config = dict(
    model='image VQ-VAE',
    dataset='telescope images of galaxies (Galaxy Zoo DECaLS)',
    train_examples=88335,
    image_size=64,
    crop_scale_min=0.5,
    horizontal_flip=True,
    color_jitter=0.1,
    bottleneck='vq',
    downsampling_factor=8,
    encoder_arch='vgg',
    encoder_norm='batchnorm',
    encoder_activation='silu',
    encoder_depths=[2, 2, 6, 2],
    encoder_kernel_size=3,
    encoder_stem='single',
    encoder_widths=[80, 160, 320, 640],
    encoder_downsampling='max',
    loss='l1',
    latent_channels=32,
    decoder_norm='groupnorm',
    decoder_activation='silu',
    decoder_weight_standardization=False,
    decoder_widths=[32, 64, 128, 128],
    decoder_blocks_per_level=2,
    decoder_block='basic',
    decoder_attention=False,
    decoder_upsampling='pixel_shuffle',
    codebook_size=256,
    init='trunc_normal_002',
    residual_init='none',
    optimizer='nadamw',
    learning_rate=0.0038,
    beta1=0.95,
    beta2=0.999,
    eps=1e-08,
    ema_decay=0.99,
    max_steps=29200,
    batch_size=128,
    epochs=42.3,
    lr_schedule='cosine',
    final_lr_fraction=0,
    warmup_steps=5840,
    weight_decay=0.02,
)
Rows from block 10 of the encoder of a small image VQ-VAE, named by matrix and row number. Each number is 128 + 32 x the weight over its row's rms, rounded and kept within 0 to 255. All counts start at 0.
After each channel's rows are labels from the 100 images, of 14976, where the channel reaches its highest value: "strongest on" is what is common among them. Only what is clearly more common there than usual is listed. The data: telescope images of galaxies (Galaxy Zoo DECaLS). In brackets: how many of the 100.
# conv: 3x3 conv (encoder.blocks.10.conv.weight, 640x320x3x3, each kernel summed), inputs 0-79

conv.582 [145  96 161 160 133 114  96 128 131 133 112  96 121 202 165  90 152 144 151 145 102 141 129 154 126  91 109 144 164 127 164 127  90 203 136 131 125 104 144 105 127 125 160 169 123 124 128 131 105 140 151 145 155  98 103 151 129 152 143 221 140 136  75 163 198  91 117 136 131 149  95  76 103 110  25 130  92 150 122  60]
strongest on: roundness: round (51)

conv.313 [122 121 127 104 124  85  44 115 154 123 131  99 128 188 123 109 136 139 128 173 125 136 115 132 137  48 137 135 149 122 119 143  98 166 148 153 126 113 145  90 118 116 181 190 136 136 110 114  69 119 131 164 150  98 130 142 106 126 150 187 135 150  67 197 176  70 129 141 107 136 120  92  95  93  53 137 106 145 128  85]
strongest on: roundness: round (59)

conv.528 [103 105 157 128 137 107  95 105  81 106 117 126 116  79 130 173 130 120 116 138 138 124 157 136 145  49 115 135 136 126  66 140 112  91 101 105 112 136 108 120  58  94  74 112 149 141 124 137  49 123 125 125  66 119 116 121 104 159 138  90 123 105  90 140  96 106 148  59  92 136 150 141  98 102  87 107 131 163 147 103]
strongest on: spiral arms: yes (41)

conv.343 [136 120 115 138 154 140 104  98 126 107 149  64 119  84 139 170 105 122 139 151 121 124  77 152 138 103  74 131 139 119 110 113 155 143 128  61  31 145  86 148 183 156  91  90 141 162 145 166 151  93 116 124 154 159 136  97 119 125 119 129 133 183 125 163   0 129 142 148 120  90  67 122 112 141 134 116 118  98 122 147]
strongest on: shape: featured or disk (60); edge-on disk: no (52)

conv.429 [138  97 149 160  45 111 129 119 159 114 147 100 110 157 163 205 148 125 128 208 165 152 109 120 136 112  85 139 163 127 129 128 141 164 120 106 114 163  98 144 128 118  93 190  92 141  95 153 156 129 165 192  26  99 128 166 129 144  96 136 145 181 101 192 120 100 124 149 118 103 190 142 107 101 134  86 176 215 115 134]
strongest on: roundness: round (44)

conv.142 [ 99 130 109 101 140  67  18  90 183 104 121 109 130 146 117 128 131 145 146 187 140 121  92 120 138  23 125 130 115 129 137 153 108 128 158 128 117 108 125 100 122 108 169 141 129 157  75 152  39 156 135 187 107 110 106 144 104 114 125 134 129 195  53 215 139  48 136 112  80 116 139  91  64  63 111 116 111 140 115 114]
strongest on: roundness: round (72)

conv.495 [140 181 105 106 166 144 134 127 153  54 151  68 120 104  97 182 164 131  88 146 152 121 154 139 144 128  48 117  87 109  93 159 100 108  99 164 123 117 124 146  98 103 153 126 124 108 155 145 150  98 124 136 124 109 121  91 131 144 127 122 126 121  92 158 113 105 113  69  96  99 132 173  90 113 114 126 143 134 140 118]
strongest on: bar: no (34)

conv.352 [138 126 135 176 153  97  95  93 154 142  72 127  95 109 147 158 136  85 110 157 108 146  84 124 107  86  83 164 113 146 170 158 183 158  59 106  80 151 158  99  80 153 123 118  73 187  80 116 138  48 185 135 115 127 119 140 117 166 109 119  94 174  90 217 118 102 109 102  63 120  91  57  87  93 125  96 116 145 110 110]
strongest on: edge-on disk: no (50)

conv.319 [ 93 143 123 143 137 152 143 119 147 104  95  31 135 147 138 221 110 134 119 142 111 123 127 146 109 158 149 103 117 100 153 117 161 172 121  94 127 112 127 144  62 187 141 129 137 190 139  96 181 172 114 145 155 162 188  77 157 117 113 146 142 140 135 140 115 136 114 114 100 143 232 119 116 153 168 114  88 103 106 135]
strongest on: edge-on disk: no (62); shape: featured or disk (62); spiral arms: yes (42)

conv.147 [126  80 126 117  83 128 132 119  81  59 129  58  83 112 136 154 154 149 105 145 103 140 154 176 137 108  67 158 167 107  94 156 100 145  61 126 143  67 106 151 143 121 107 112 158  88 114 159 102 170 141 126 109 124 156 113 119 171 136 137 135 137 107 158 143 110 143 120 135 101 136 143 117 132  47  77 178 180 106  62]
strongest on: shape: featured or disk (60); edge-on disk: no (54); bar: no (37)

conv.91 [120 135 134 118  94 131 121 140 158 107 109 134 139 143  95  19 112 152 108 169 155 128 165 147  65 151  75 153 120 122 104 152 136 156 126 107  88 123 157 102  49 151 159 140 108 133 119 109 132  99 131 151 144 147 232  90 140 144 117 136 153 126 143 166 155 167 135  94 115 143  43 223 137 156 117 142  52 124 112 124]
strongest on: edge-on disk: no (53); spiral arms: yes (42)

conv.1 [148 131 149 158  94 108  98 143 127 132 117  90 109 189 138 131 176 138 131 167 120 143 132 132 129  88 114 135 161 126 110 127  80 179 128 154 139  97 145 115 183 141 151 174 106 138 140 121 116 138 152 148  92 128  99 168 132 148 156 196 104 117  83 170 205  90 102 121 135 134 151 127 114 128  41 120 143 165 131  66]
strongest on: roundness: round (53)

conv.193 [107 140 121 142 123 116  24 130 146 142 148 138 129 168 140  98 139 138 149 171 138 141 111 151 133  76 184 104 158 107 126 116  58 162 136 131 147 130 119 111 160 107 137 156 156 148 132 148  70 107 117 156  95 100  96 154  86 128 153 183  88 109 105 181 150  97 136 165 150 108 149 220 125 131  14  96 134 137 106  61]
strongest on: roundness: round (51)

conv.74 [121 173 114 110  60  71 126 133 143 160 154 128 124 134 115 104 121 124  85 125 156 110 184 121 125 129  69 112 109  72 103 168 139 174 146 141 147  95 139 171  65  77 133 117 104 141 166  73 142  80 105 132 160 168 137 148 153 130 138 140 116 129 118 170 130 129 104 161 108 106  62 106 141 148 112 141 101 156 147 154]
strongest on: edge-on disk: no (55); spiral arms: yes (47)

conv.316 [119 114 157 174 126  99 121  98  77  50  91 128  92 113 142 141 138 152 127 163 133 136 169 155  46 140  61 152 127 128 134 134 117 192  84 121 151 156  91 163  97 119  65 124  69 139 109  89 168  93 170 124  83 137 169 123 122 176 110 123 124  88 106 143 101 125  95 172 115 105  86  66  71 129 108  92 100 160 126 108]
strongest on: spiral arms: yes (39)

conv.186 [127 117 116 106 129  80  46 118 161 114 134 100 137 187 134 108 154 137 120 171 136 128 104 137 129  37 124 136 134 134 139 147  91 170 145 130 129 113 134  76  90 104 170 171 135 137  93 127  60 121 134 179 148  97 126 134 111 125 122 171 135 145  43 198 162  49 135 128 101 134 115  54  77  76  72 156 104 140 124  92]
strongest on: roundness: round (52)

conv.265 [105 115 153 141 137  90 141 109 192 120 130 142 113 166 162 135 170 147 122 165 109 118 147 104 147 106 157 105 107 127 255 112 136 179 140 114 122 185 127 136 169 156 131 112 105 216 121 185 142 146 127 196 111 184 111 139 100 104 130 124  98 149 103 205 136 115 132 213  99 150 147 157 107 104 157  99 131 125 108 141]
strongest on: roundness: round (41)

conv.300 [ 87 146 126 120 127 114  56  83 101 134 120 102 113 135 119  98 111  83 106  96 101 106  97 107 111 133 127  65 148 125 162  63 129 121 116 136  92 132 130 113 114 137 112  95 149 132 108  77  72 132  67 109  93 129 166 106 110 115 171 121 123 166 152 132  73 169 148 221 130 137  93 183 142 147  74 111 140 130 105 115]
strongest on: spiral arms: yes (41)

conv.512 [100 143 110 112 143 108 123 113 201  95 134 126 134 137 135  61 136 137 151 174 134 102 172 109 125  97 148  89 107 131 255 122 108 173 132 114 111 162 103 139 161 137 132  97 108 180 141 171 129 157  99 198 154 112 135 119 121  67 110 131  90 147 114 213  97 124 132 168  95 122 103 148 101 108 165 120  72 116  99 156]
strongest on: roundness: round (54)

conv.241 [146  74 135 109 129 100  68 138 139 142 147 108 136 192 151  97 149 163 136 177 106 145 124 135 153  72 133 139 161 119 135 148  95 180 139 162 132 104 149  80 155 125 166 164 129 159 127 102  82 112 133 157 143 106 103 158 120 116 167 199 124 126  96 193 192 101 156 133 132 143  99 144 126 114  41 138 115 143 128  68]
strongest on: roundness: round (60)

conv.619 [125 122  74 127 102 139 123 103  78 164 148 155 135 102 118 163  92 129  74 129 117 122 137 144 138 117 160 110 109 122 108 146 131  34 124 120  71 164 107 135 107 162  92  98 111 125 123 129  85  32 107 119  94 123 134 126 116 125 157  95 128 121 123 118  54 123 132 205 124 112 112 145 125 119 139 151 122 122 126 179]
strongest on: shape: featured or disk (63); edge-on disk: no (52)

conv.330 [124 128 124 110 123 103  64  85  96 110 106 160 118  86 128 146 115 146 156 143 110 146 120 140 107 106 134 126  95 143 158 140 129 103 152 115  75 149 104  64 110 125  87  75  96 174 101 163  66 130 114 141  97  80 114 122 108 142 111  55 118 137 116 170  66 117 105 190  49 109 164 158  89 113  91 145  76  88 113 109]
strongest on: shape: featured or disk (65); edge-on disk: no (62); bar: no (36)

conv.339 [149 185 132 132 138  91 128 120 151 197 131 194 126 161 150  85 149 162 157 136 113 135  88 127 102 152 167 107 132 210 167 172 130 160 143 185 110 125 162  85 107 105 130 128 140 135 103 145 146  92 145 136 141 194  84 176  97 140 162 142  84 148 129 141 128 126 158 117 142 131  98 196 130 129 146  90  87 120 163 144]
strongest on: roundness: round (43)

conv.7 [101  77 100  94 122 111  88 121 116  89 135 177 154 111 142  95 100 136  94 121 120 139 145 152 123 129 132  91 103 150 134 133 149  83 168 161  80 159 134  46  69 140 126  91 156 113 128  94  36  96 109 119 113  81 129 144 144 104 143  79 143 105 100 134 101 104 122 179 111 101  91 246 136 129 103 147  71  96 140 123]
strongest on: shape: featured or disk (63); edge-on disk: no (57); spiral arms: yes (47)

conv.255 [115 126 113 105 145  84  15  97 173 125 135 114 144 156 125  92 138 135 122 167 136 118  94 119 133  19 119 132 111 134 136 148 104 139 157 140 125 107 155  90 101 110 193 140 139 155  73 122  25 125 114 163 148 131 115 132  98 116 133 146 118 171  39 188 156  40 136 118  84 148 109  86  67  59  99 153 101 127 126 106]
strongest on: roundness: round (69)

conv.114 [120 188 152 136 156 142 111 106 136  88 103  99 144 114 171   9 140 116 173 107 169 146 116 143  81 116 119 172 162 145 112 136 150 146 144 107 129 113 124 113 172  39 122 120 149 122 124 131 128 108 149 116 186 107 113 144 116 155 135 140 137 101 138 111  88 143 129 154 109 148  76  36 110 129 126 128 129 112 119 153]
strongest on: roundness: round (46)

conv.342 [127 129  66 120 141 148 133 133 143 133 116 169 141  77 110 192 105 147  29 107 126 132 173 147  90 144 117  92  91 103  94 100 126  67 146 180 131 168 108 130 127 148 102  78 146 104 179 138  81 113 109 139 140 133 123 118 155 126 141  71 115 104 142  84  46 146 120 118 142  89 139 138 144 145 107 153  78 116 144 137]
strongest on: spiral arms: yes (40)

conv.628 [107 162  99 113 116  95 119 106 149  61 109 167 146 107 102  76 136 115 150 150 121 108 135  95  93 170 136  74  67 120 145 117 153  80 153 147 144 136 122 116 138 153 118 117  92 152 134  90 149 186  99 161  41  84 137 134 121  97 139  59 127 127 160 137 101 148 108 161 110 109 102 191 127 177 160 140 113 119 109 152]
strongest on: edge-on disk: no (52); spiral arms: yes (40)

conv.69 [121 121 132 106 117  90  64 119 162 123 136  95 129 188 128 129 161 132 122 167 129 129 106 130 128  45 121 140 141 134 132 138  98 167 149 136 133 116 132 115 116 100 165 174 127 143 105 143  86 136 134 172 128 133 149 136 101 133 142 179 119 149  47 185 176  67 110 138 108 140 119  70  77  88  64 132 120 148 124  79]
strongest on: roundness: round (65)

conv.475 [126 152  88  67 128  79 105 115 107  95 131 141 127  91 108 119 141 125  89 134 138 126  99 108 112 127  97 141 116 127 150 139  83  94  94 168  80  72  95  76  67  64  87  95  71 139  85 113  64 108 109 115  88 115  57 162 108 120 150  86  98 119 118 166 126 121 160  74 148  76 227 171 126 142 107 133 140 144 138 118]
strongest on: shape: featured or disk (66); edge-on disk: no (60); spiral arms: yes (47)

conv.399 [158 129 125 107 128 132 129  96  82 124 144 131 107 123 114 184 149 159  76 101 110 106 120 143 109 109  96 106 101 109 177 152 115  90 103 163  84 120 111 141 103 143  84 104 127 147 120 147  75  77  94  96 112 136  73 162 136 137 147  98  89 130 126 116 130 124 161 109 144  92 200 158 139 144 111 137 100 147 120 121]
strongest on: edge-on disk: no (54); spiral arms: yes (43)

conv.40 [119 101  90  96 160  99 103 127 117  63 103 112 141 121 106 134 132 124 139 140 123 115 115 100 123 129 152 124  76 148 142 120 107  67 138 147 100 143 128  65 113  92 110 108 110 128 117 150 103  87 154 133   0  90  89 140 128  94 150  80  94 148 126 166 127 121 131 104 121  86 137 172 124 139 128 154  62 104 126 129]
strongest on: roundness: round (54)

conv.297 [122 153 120 118  99  95 154  98  80 122 114 107  81 102 126 110 139  87  75  61  95 132 133 124 116 148 127 155 121 123  91 118 114 103  81 133 109 188  81 112  98 100  81  91 128 107 125 127  99 130 111  72  45 128  86 110 118 131  91  94 108  67 121  81  56 106 128  62 116 109 127  64 114 120 128 121 158  83 140 127]
strongest on: roundness: cigar-shaped (27)

conv.8 [109  66 122 172 114 152 135 132 179 159 118  94 111  97 106 136 109 104 139 142 134 134  95  75 133 101 129 129 112  64 105 105 190 104 134 122  60 119 123 203 173  96 122 121 104 108 131 132 155 152 122 107 119 145 109 132 146 101 127 108 140 213 125 160 110 120 147 125 126 124 147 132 119 107 181  79 137 124 101 169]
strongest on: roundness: round (55)

conv.167 [ 76 122 126  93 140  74  33 100 184 106 128 107 121 147 114 119 143 131 148 168 126 117  79 109 139  13 118 132 108 122 143 129 110 125 161 130 118 106 141 101 145 103 170 144 120 169  80 151  59 157 126 166 110 145  98 135  87 124 133 128 110 193  46 195 146  56 136 114  82 146 146  74  61  65 105 117 127 130 117 105]
strongest on: roundness: round (67)