Weights of a small image VQ-VAE: 13.5M parameters.
Rows from block 4 of the encoder of a small image VQ-VAE, named by matrix and row number. Each number is 128 + 24 x the weight over its row's rms, rounded and kept within 0 to 255. All counts start at 0. Numbers have three digits each. After the name is the row's rms in percent of the matrix's.
After each channel's rows are labels from the 100 images, of 14976, where the channel reaches its highest value: "top examples" is what is common among them. Only what is clearly more common there than usual is listed. The data: telescope images of galaxies (Galaxy Zoo DECaLS). In brackets: how many of the 100, against the usual share in percent.
# conv: 3x3 conv (encoder.blocks.4.conv.weight, 320x160x3x3, each kernel summed), inputs 0-159

conv.236 124:167115123171135119133048095145103080076092120130160133125147106142152106141120115137067119106105176099147120154155134133133154109156148107095146125143095084118106124135097122092145145129137140130121101119104110124125163131119137123124126125128125118144129132176140117123112163123156112140128127128137134153115136169114082111125112131100140146129159100172073075132104111110120126126100141138107127137129110112105105112127153076123101135146128120182106083123052152122094126092145124
top examples: edge-on disk: yes (31 vs 5.2)

conv.118 086:134114129063101127152118147120105149155125128126174112142149146142129159130127107159075123145104146097149123160103137116109124133144101112106141111132104136125154140099107157148141134127098099107135107108119162107119126140141134114140141077078173117111126115148155104140163118066148120110118123147149130128156121117147111086146137118109152122117126139091110098132128140043162089109139138141100137148115096151121132128124156160147126148131131117131021139154163080103109130129110146
top examples: shape: featured or disk (61 vs 30.4); edge-on disk: no (55 vs 24.7); spiral arms: yes (44 vs 18.8)

conv.295 080:051105143108158116113138111131091120122133110143111120141081139128074138131122126133142140126117164117095087149156134125109106152120097153151150137108135150129134137126107125133173115117135132117127152137161165104178101082132071139110165138160158161115088136107129127161133141132120148092101119132101111129117148103117099127153158147127130110159089134154133119145097114116061096105131106115155125083116186119154132149148076136121141097107146146129150130132093182167104157136113135
top examples: edge-on disk: no (60 vs 24.7); shape: featured or disk (60 vs 30.4); spiral arms: yes (53 vs 18.8)

conv.137 097:151121132098118113143095158123102096130098094120141132143106126136152105139100140137086110106146105127116123109123129189123157095110133144110116129153113112130066088096078126090118134125090179109153151118091155054117112140118090148142095123116118115138112168134133103159125158123138140142091100124128111123148118104117105076128167122169128117092146117132095104091170131110117125084152095118114091100095148105106126128106171110122113120144108120118142110141071130098151121118112154
top examples: spiral arms: yes (40 vs 18.8)

conv.188 084:082125097126099098120127092094109128075150119130097130166139104108126106106122135147134127077143102132103103146107129131148127125148121093104107145134119139113108147119147105167130153106094171120106092112110110152142126118140163121147108129126112147149098145128133082098114129153078143105113141121110116129097099092104145115129117125152197123094085120100108136116152105102091103133085113105111128114122123090132086073152152145090158093118104105123109145144081096098120111106066134
top examples: shape: featured or disk (60 vs 30.4); edge-on disk: yes (25 vs 5.2); roundness: cigar-shaped (25 vs 8.1)

conv.82 096:119122135083123131121112124119114144104066084118096101139094132137093143127146102118054075115123102101125126134119122130119132110092122105103113106142121114119125129098089138136089131107123128097145195147158170118129091135088136095181109131126119114160124139110159067116110117126118107116087105125126097079135126089138092144111117115126131093101139138096120100124149114136121150110121103139148109095088153140118108156117163144069143129112106113083152118116131085095140126116115112
top examples: shape: featured or disk (64 vs 30.4); edge-on disk: yes (45 vs 5.2); roundness: cigar-shaped (28 vs 8.1)

conv.120 109:138114099125090129125091113153138096110079127096107131145146126118104165149140162120085127093148129138169120121146128070124158137112132123101129126119112098128067082119140148096143151132103165103153124089124133094078130126104142133193124105135135117128083168141157094121121138120116150148138107133125083161145138109133108122160109099156142134113165092071116111128113124117078101120123128128138089124081114091117092157137159101122117129119131091131122123114091108105116112083118160
top examples: roundness: cigar-shaped (38 vs 8.1); edge-on disk: yes (35 vs 5.2)

conv.47 084:114111107130133102139088119136141114121071126117159121130129147133167157110152103129088134133160143105158102135147128090117165143125106109137151147118116094116102104135142119095126168114129127127103159085152120106116140121139148107138116132152144106142051166157122133134145138089115122129122124141142132155124167106166111135167124094105159103121086089114123091127111102132038137129101131135137125148119126071185099148169148123113148100171105120088114133100075142136106124122136139
top examples: edge-on disk: yes (34 vs 5.2)

conv.185 107:136121143109131130095142091116148133151131110098162113136154133118161108125095122102122117119117093118115145116119122170153165154113079128094107125158095095145126050112122138113151127121120164137119152112119178120123129117088136119105122138116074138111055122128128127122120093096149102112113123106152141143084091085090110117125126110062146098127107138127142120126068131099146186107102135118104130094133164133148129135107120118153105151115123168163116115124105115141105186131136115
top examples: shape: featured or disk (77 vs 30.4); edge-on disk: no (71 vs 24.7); spiral arms: yes (58 vs 18.8)

conv.259 110:121153110169154101111157124116175141087133112114140137143126157141071121130120134150140073079113115150164115089129138062115115144105175139142157123141122122110162108120166153146152146097172120125143175107154130134131116098134113096139102125133155132116115115146127093129107138150101118108141104136128134125130176100153144151162106117126136131115110101082154157132134095164118074157131153151145158156113089096153085135144143104138160101115108141092151176130132123141121072132111123
top examples: edge-on disk: yes (36 vs 5.2)

conv.56 088:114126101116140168122146064112195144084120117105105157140132119090126120143116137111144126102138099155156160151150095118135101126105092139117096123151115116115130113130143106132149140160072162127125121114136095151127116155110125168097086135144112164119085119124071142127120125145114138159093072076149126118099113105104144128140150073126098129107125143104128096132118151164097146126107117111170114119105123089116101138107139125092150099110116083124159129143099159100126144132076130
top examples: edge-on disk: yes (29 vs 5.2)

conv.75 107:155104132138095126150084112142118075101118076148076137115113121139108119125123138115101066108133151133098148144146151100100136065141133118088125114106146085130135102139093095128113137123112171123154141152128128117128132133123201120154116153109062128131127139140157084191107133144142118121142109138125092124171141147091114133126094116168143116114182115147111118145182125114119137131109138129123120133145121109110141131125153099121134135192119133173126105119088139151122152109123124
top examples: shape: featured or disk (70 vs 30.4); edge-on disk: no (64 vs 24.7); spiral arms: yes (55 vs 18.8)

conv.55 096:104118125084153145101129164123185130141097120136144084099126162152136139109125128107122128146082104079156140111116133157123112160114120138126150138109143122139134119091105147102123139135133109123180155105055107101147126108136129111141153117127193130147097141133161128120136157069136132103151143130135084114162180122169156138125113142096145119149105137129123130146090150075117075098172117136132130109101101149160130143118132118172150134103156126125078125103163132139116122168114133
top examples: edge-on disk: yes (27 vs 5.2)

conv.5 089:060110128115118143138148164085151144136113116134125116131099170093169186159142109109169140123137101129136139127119115127115108126091108093142119172127134154118097145078135143129143144128110140129120146150128122115152068113121130126117116116176183142134104137097149155126154100133143123110100097107118102103111160067130113168150120125134122089104069141113135137178112118104114099113113107098162125126102142147165097114113081156094143121118137101139146144129147135106151128139069148
top examples: roundness: cigar-shaped (26 vs 8.1)

conv.273 160:114116080106107126117132105109134128092139131120145125132135107096116108141120114124127123103114141127095121125082104117151119115149072136119113103079078141077133098103140109140155135121073112135097112119124142133149120117106142123099115059122110149123072114121132119130127125140107119121089112103113096117080106136121124138110103158134139123109100056122094113118125116096078143140079133105107115125131074088129113076108133063145128105118118125138086098136101114068136119117125133
top examples: edge-on disk: no (54 vs 24.7); spiral arms: yes (40 vs 18.8)

conv.174 096:121126146093106086111110114088143095112133077140134151138126063058121108140121098125131120138144098100123103118103134162134134120104115123128102110099098106077153122129117083101125144093076094145143108115108125117116131093083162116116093123125123119147112090106098073144127128120170125082115116103118112136144085120133142112098092104121142141106131131167128121083147100139121144106125093136097126099130122103101148153150147139104095086158101099155132137136081095096106126130133124
top examples: shape: featured or disk (62 vs 30.4); edge-on disk: no (50 vs 24.7); spiral arms: yes (45 vs 18.8)

conv.84 107:089132096105155111106138122121123130128142102141115119128120117116145110074097145133158105109133072154101127084151131116110100114116143180108071118122130125145209100127116099118123170112118158090128141102118135079166136121175146126136111114134108177107103121128115124156140116096135129131147103128120096104154112084077122106137139071139189078103142136105132149127151118107088133124108109127140145118108125106121130119179093104141124125100095141116128130115088135131121132110088120
top examples: shape: featured or disk (68 vs 30.4); edge-on disk: no (54 vs 24.7); spiral arms: yes (43 vs 18.8)

conv.50 090:141147110122175103113127149105121133082112107135116113114076117156138086056108154145134134084134094133065151098146135156109122090117068116116114121122117102106132130136122111138157151095119162100134124106124143103145122117187164110093118110131123191124107125112159115127117132125122130106116127114117142146104071115081093088138135106099165093124144151118131126132143122143144134142105093152134110120097136146117088094149090151139118152104099128104143164137084138145138172120110118
top examples: shape: featured or disk (73 vs 30.4); edge-on disk: no (63 vs 24.7); spiral arms: yes (53 vs 18.8)

conv.139 083:150138119105094138135100125124137108129115122150131126127131102086151098161139138121109181100109108081110133121097136143110146095153108127125134134137110095147088102132097090115121120127119103138100122146108117134126109141149167116085148146106111143157116114146150127140134130080113111119106125092109104155080118156111108104135097149093137138115107069122107110088127108088105098073109131093068131124157137110123126095121157078127109129161118151121082056125071156122090143122112139
top examples: spiral arms: yes (39 vs 18.8)

conv.169 076:097144154138138099113116098112134111096104076137090163122137093074102098136135141115125091121153128098129079106179125124152118082115154109118129119150100142120130122094125102112117148084078110102152150120108125114124105106115131105150121171152058131129130128116116105139117123174129104082084097090114132138108133126113137139146129120142140134109119113136152131104122094172078143109102113103134119119119167092119136167137136146118128095111101134086188129112110166107165168128144120
top examples: edge-on disk: yes (25 vs 5.2)

conv.168 084:134092126126153112144120141041135130076129113128090150117059143112061149179113111099120084117127109123119118152133136156127115097098124087148126121146147105104096114104150134125083151112126142138167178124114118130101071137119135130150146132144120127096107138092107080136127105143107138113087138138092162113085164100149115166111130151145130135118121117117125144130110126149105094127118131124118113142142137112174084119127121112106146152126108082150133174134123162125146089129120136
top examples: spiral arms: yes (41 vs 18.8)

conv.204 085:123077169138132079097088142108131083115114081139125118122126128106113118036099159134154142117097130103127082100101111150121161102131098140113119086140150112125160135080122126112105105083107127146121133110091112102145138096182142085094101109102149114141124112108108103154157133132146086106099112110087142127113141131117139104105125119137120114099165120153113113134165082112126131111144110097078141126107126127112142155121111088147116112142108159140111105092140149110137143121100126
top examples: shape: featured or disk (62 vs 30.4)

conv.80 078:139118160141142140103116065152086116154129118101069124138111142123091105113136138118084098128145139121117126160125161139109133142106133098082129142118133133128094173148104127123110156145118167111144121140115104132081143143086106161129143147117107154120098130135095131091097110134108163131084129147132134132117160113135136119126126097163137155161132187149096120148111168143067098108131121139152123107122109090109125173144095155098109092077152064154160151121124131109121150102143119
top examples: edge-on disk: yes (25 vs 5.2)

conv.74 099:105106121167154107113100122144136111097146115123186126116131105129149156111124152141126133115166156115087110140162132086134126134150150143121129116146137136104162085154123139119144149129134117125117108110190194138141114102161124150105152147141103127111121136121122108135134128151099151119113134112081165171093128122101104121127144123129171148139133136106137099110096124206083147110085102131127137087124095081126123129119092119142127067116128121123180187148096128156112145103165128
top examples: roundness: cigar-shaped (26 vs 8.1)

conv.27 086:117135142111165094142127146139105113149134120141069134092137130110131122109106137121137058105176118106092120138106128104090119157138079163133136155094130111113149112131092129114159154107135101117161173169150124129108163115143173114135108124138087139066109142100144155123113126131114138106145133095114159142099135143119135130127171075165178113130090099114157130095157124139153158124123117128154128108124087143132118116100104127159108135154132126142143183161115179143134096131169126
top examples: spiral arms: yes (40 vs 18.8)

conv.285 101:118118078104101131092133127144159113102108120094136129124126118125161140169093112091100135098129102127182127118140122105139114111133116106109093117138096070119098085123131125087140143125103135137138109126108092107118118105097152136117089105145135128140091138137050116132124116146149132126121143101152101099167129097133133141132135061094127111124145097134137112114140128130088135105113140131137078128133097081114093154107128108076114138115138066150141116160066131104103106127088110
top examples: edge-on disk: yes (35 vs 5.2); roundness: cigar-shaped (25 vs 8.1)

conv.253 112:067165168093192115122132100111157115105133104111106153123147103129136092130153124136122116100144091123133126073124147127141123145088134110122128157136108116105136123083139159119146105112114100113130160094115149099144119119145152121136145142157161083191072129113159142138112114123105118103114149133128106100098117116120116134113139126069123122122071109100137127123120136125088160125126128149130133097125123131111131133157159109140127100196126134087129108119111171084143188136154090
top examples: spiral arms: yes (40 vs 18.8)

conv.1 122:089146128112104128100149084119126139127141125121074125144140124103109101090115138124183128135122075146105129089136108112120110111069109128115084130097137101163165129126150094136090143127094143154075050115121108103154113120126127134104100117131096150129117090109076140115123093133119129124121131097114091103111116096111161095133115119126120098115124120129148152108143125108153095132103102111153133129165153131128118090140090130101122114124102110097132110106161145104122109139066070
top examples: edge-on disk: yes (42 vs 5.2)

conv.44 102:102145152124175084140121124130137153126091081131108136130144169122175107149159113124128148118117123099147092136133129160125111163121148155127119130136127150124128151122110134130128120064153111100112148151177181126115120077112109076128128166105133086136138137101145140107136105127115119062106155144137151124085134120132126137103166129114105142129111169129164118119117086181123144116157083139163129123093142152138127155133125187134121126099120144082164176128167133165113160131131130
top examples: edge-on disk: yes (31 vs 5.2)

conv.166 126:175144128104115138131124147131117146135162119126106172123095112097113111136095133131094122123133090104123133123089128131121097127142177142160095106164101110146131048138072112109110132136139104108142121173142138125110124152129123133101141139107116083086181131156147110174100122134129137127132140101129161142098101126100096121083114113138117178102133079158160127107137127122141153093105118141112151101156099140100120112098136088122106186106125149177114132152117085125111088135130110
top examples: edge-on disk: yes (39 vs 5.2); roundness: cigar-shaped (25 vs 8.1)

conv.300 099:085112123122119140125102110098176133171087130078143105143142135145187127126147114126126154132125149146129125114122145125165137137075133137116114145122142136142159170138158109124103155128154168135057125141138110127127095125111163113129131126145101072127106123102115192135123090132070104133144166148097154148105134091133122145115136085119144113107143140063114136142099116139113123137080120107134118150089108108146103101143112162112145092110125073094134122120143082122111107114122117
top examples: edge-on disk: yes (27 vs 5.2); roundness: cigar-shaped (26 vs 8.1)

conv.262 145:138136107130101118103137143129102097122135102117168119101126133110170130091068120111150084123094076148086141132128124165123137143150112136106074108163106078127141103119119132089134145121103145099108138108108098087104144126133181122080125117108115136112122120131162130102134127117142124131119110114126215141117113110087104068128149080134131131110132132120115140120155124135134096123113091133116102109122126133069084058113133116144081130110124128142132122083102118131109143114127130
top examples: shape: featured or disk (67 vs 30.4); edge-on disk: no (61 vs 24.7); spiral arms: yes (48 vs 18.8)

conv.165 088:103133142070166145131107116128147122129108110131131116110149114125150119141130124093089145148134095102146128097093120119143085143054105098130119132101108137122102120106107125104124169114097103137135130099092170117140095114126137131140142128131110111155050104096104154135112114106098136115129160101136093133098148112144130113143137122083124090115085102130147142128091127087108189102119113119100119089124165104176097163155105101117114115122148118142122078170105120110095159136144123
top examples: shape: featured or disk (60 vs 30.4)

conv.7 100:094136168138161121156121140132139106171134122103130160106143123141186090123119090101094104135153122124136108108136141145131139173076188154105105156124127137146169096147114148100128105120135115095083149134117133098116124119100091110116130145130152034067116121130154168183099103094099140123137155159129133177140153106111134154114146115139116133122122151094154146127125127121103182123126140150181132108135109100150130133131101106119151110122114113122145139119124119114118129122167125
top examples: spiral arms: yes (41 vs 18.8)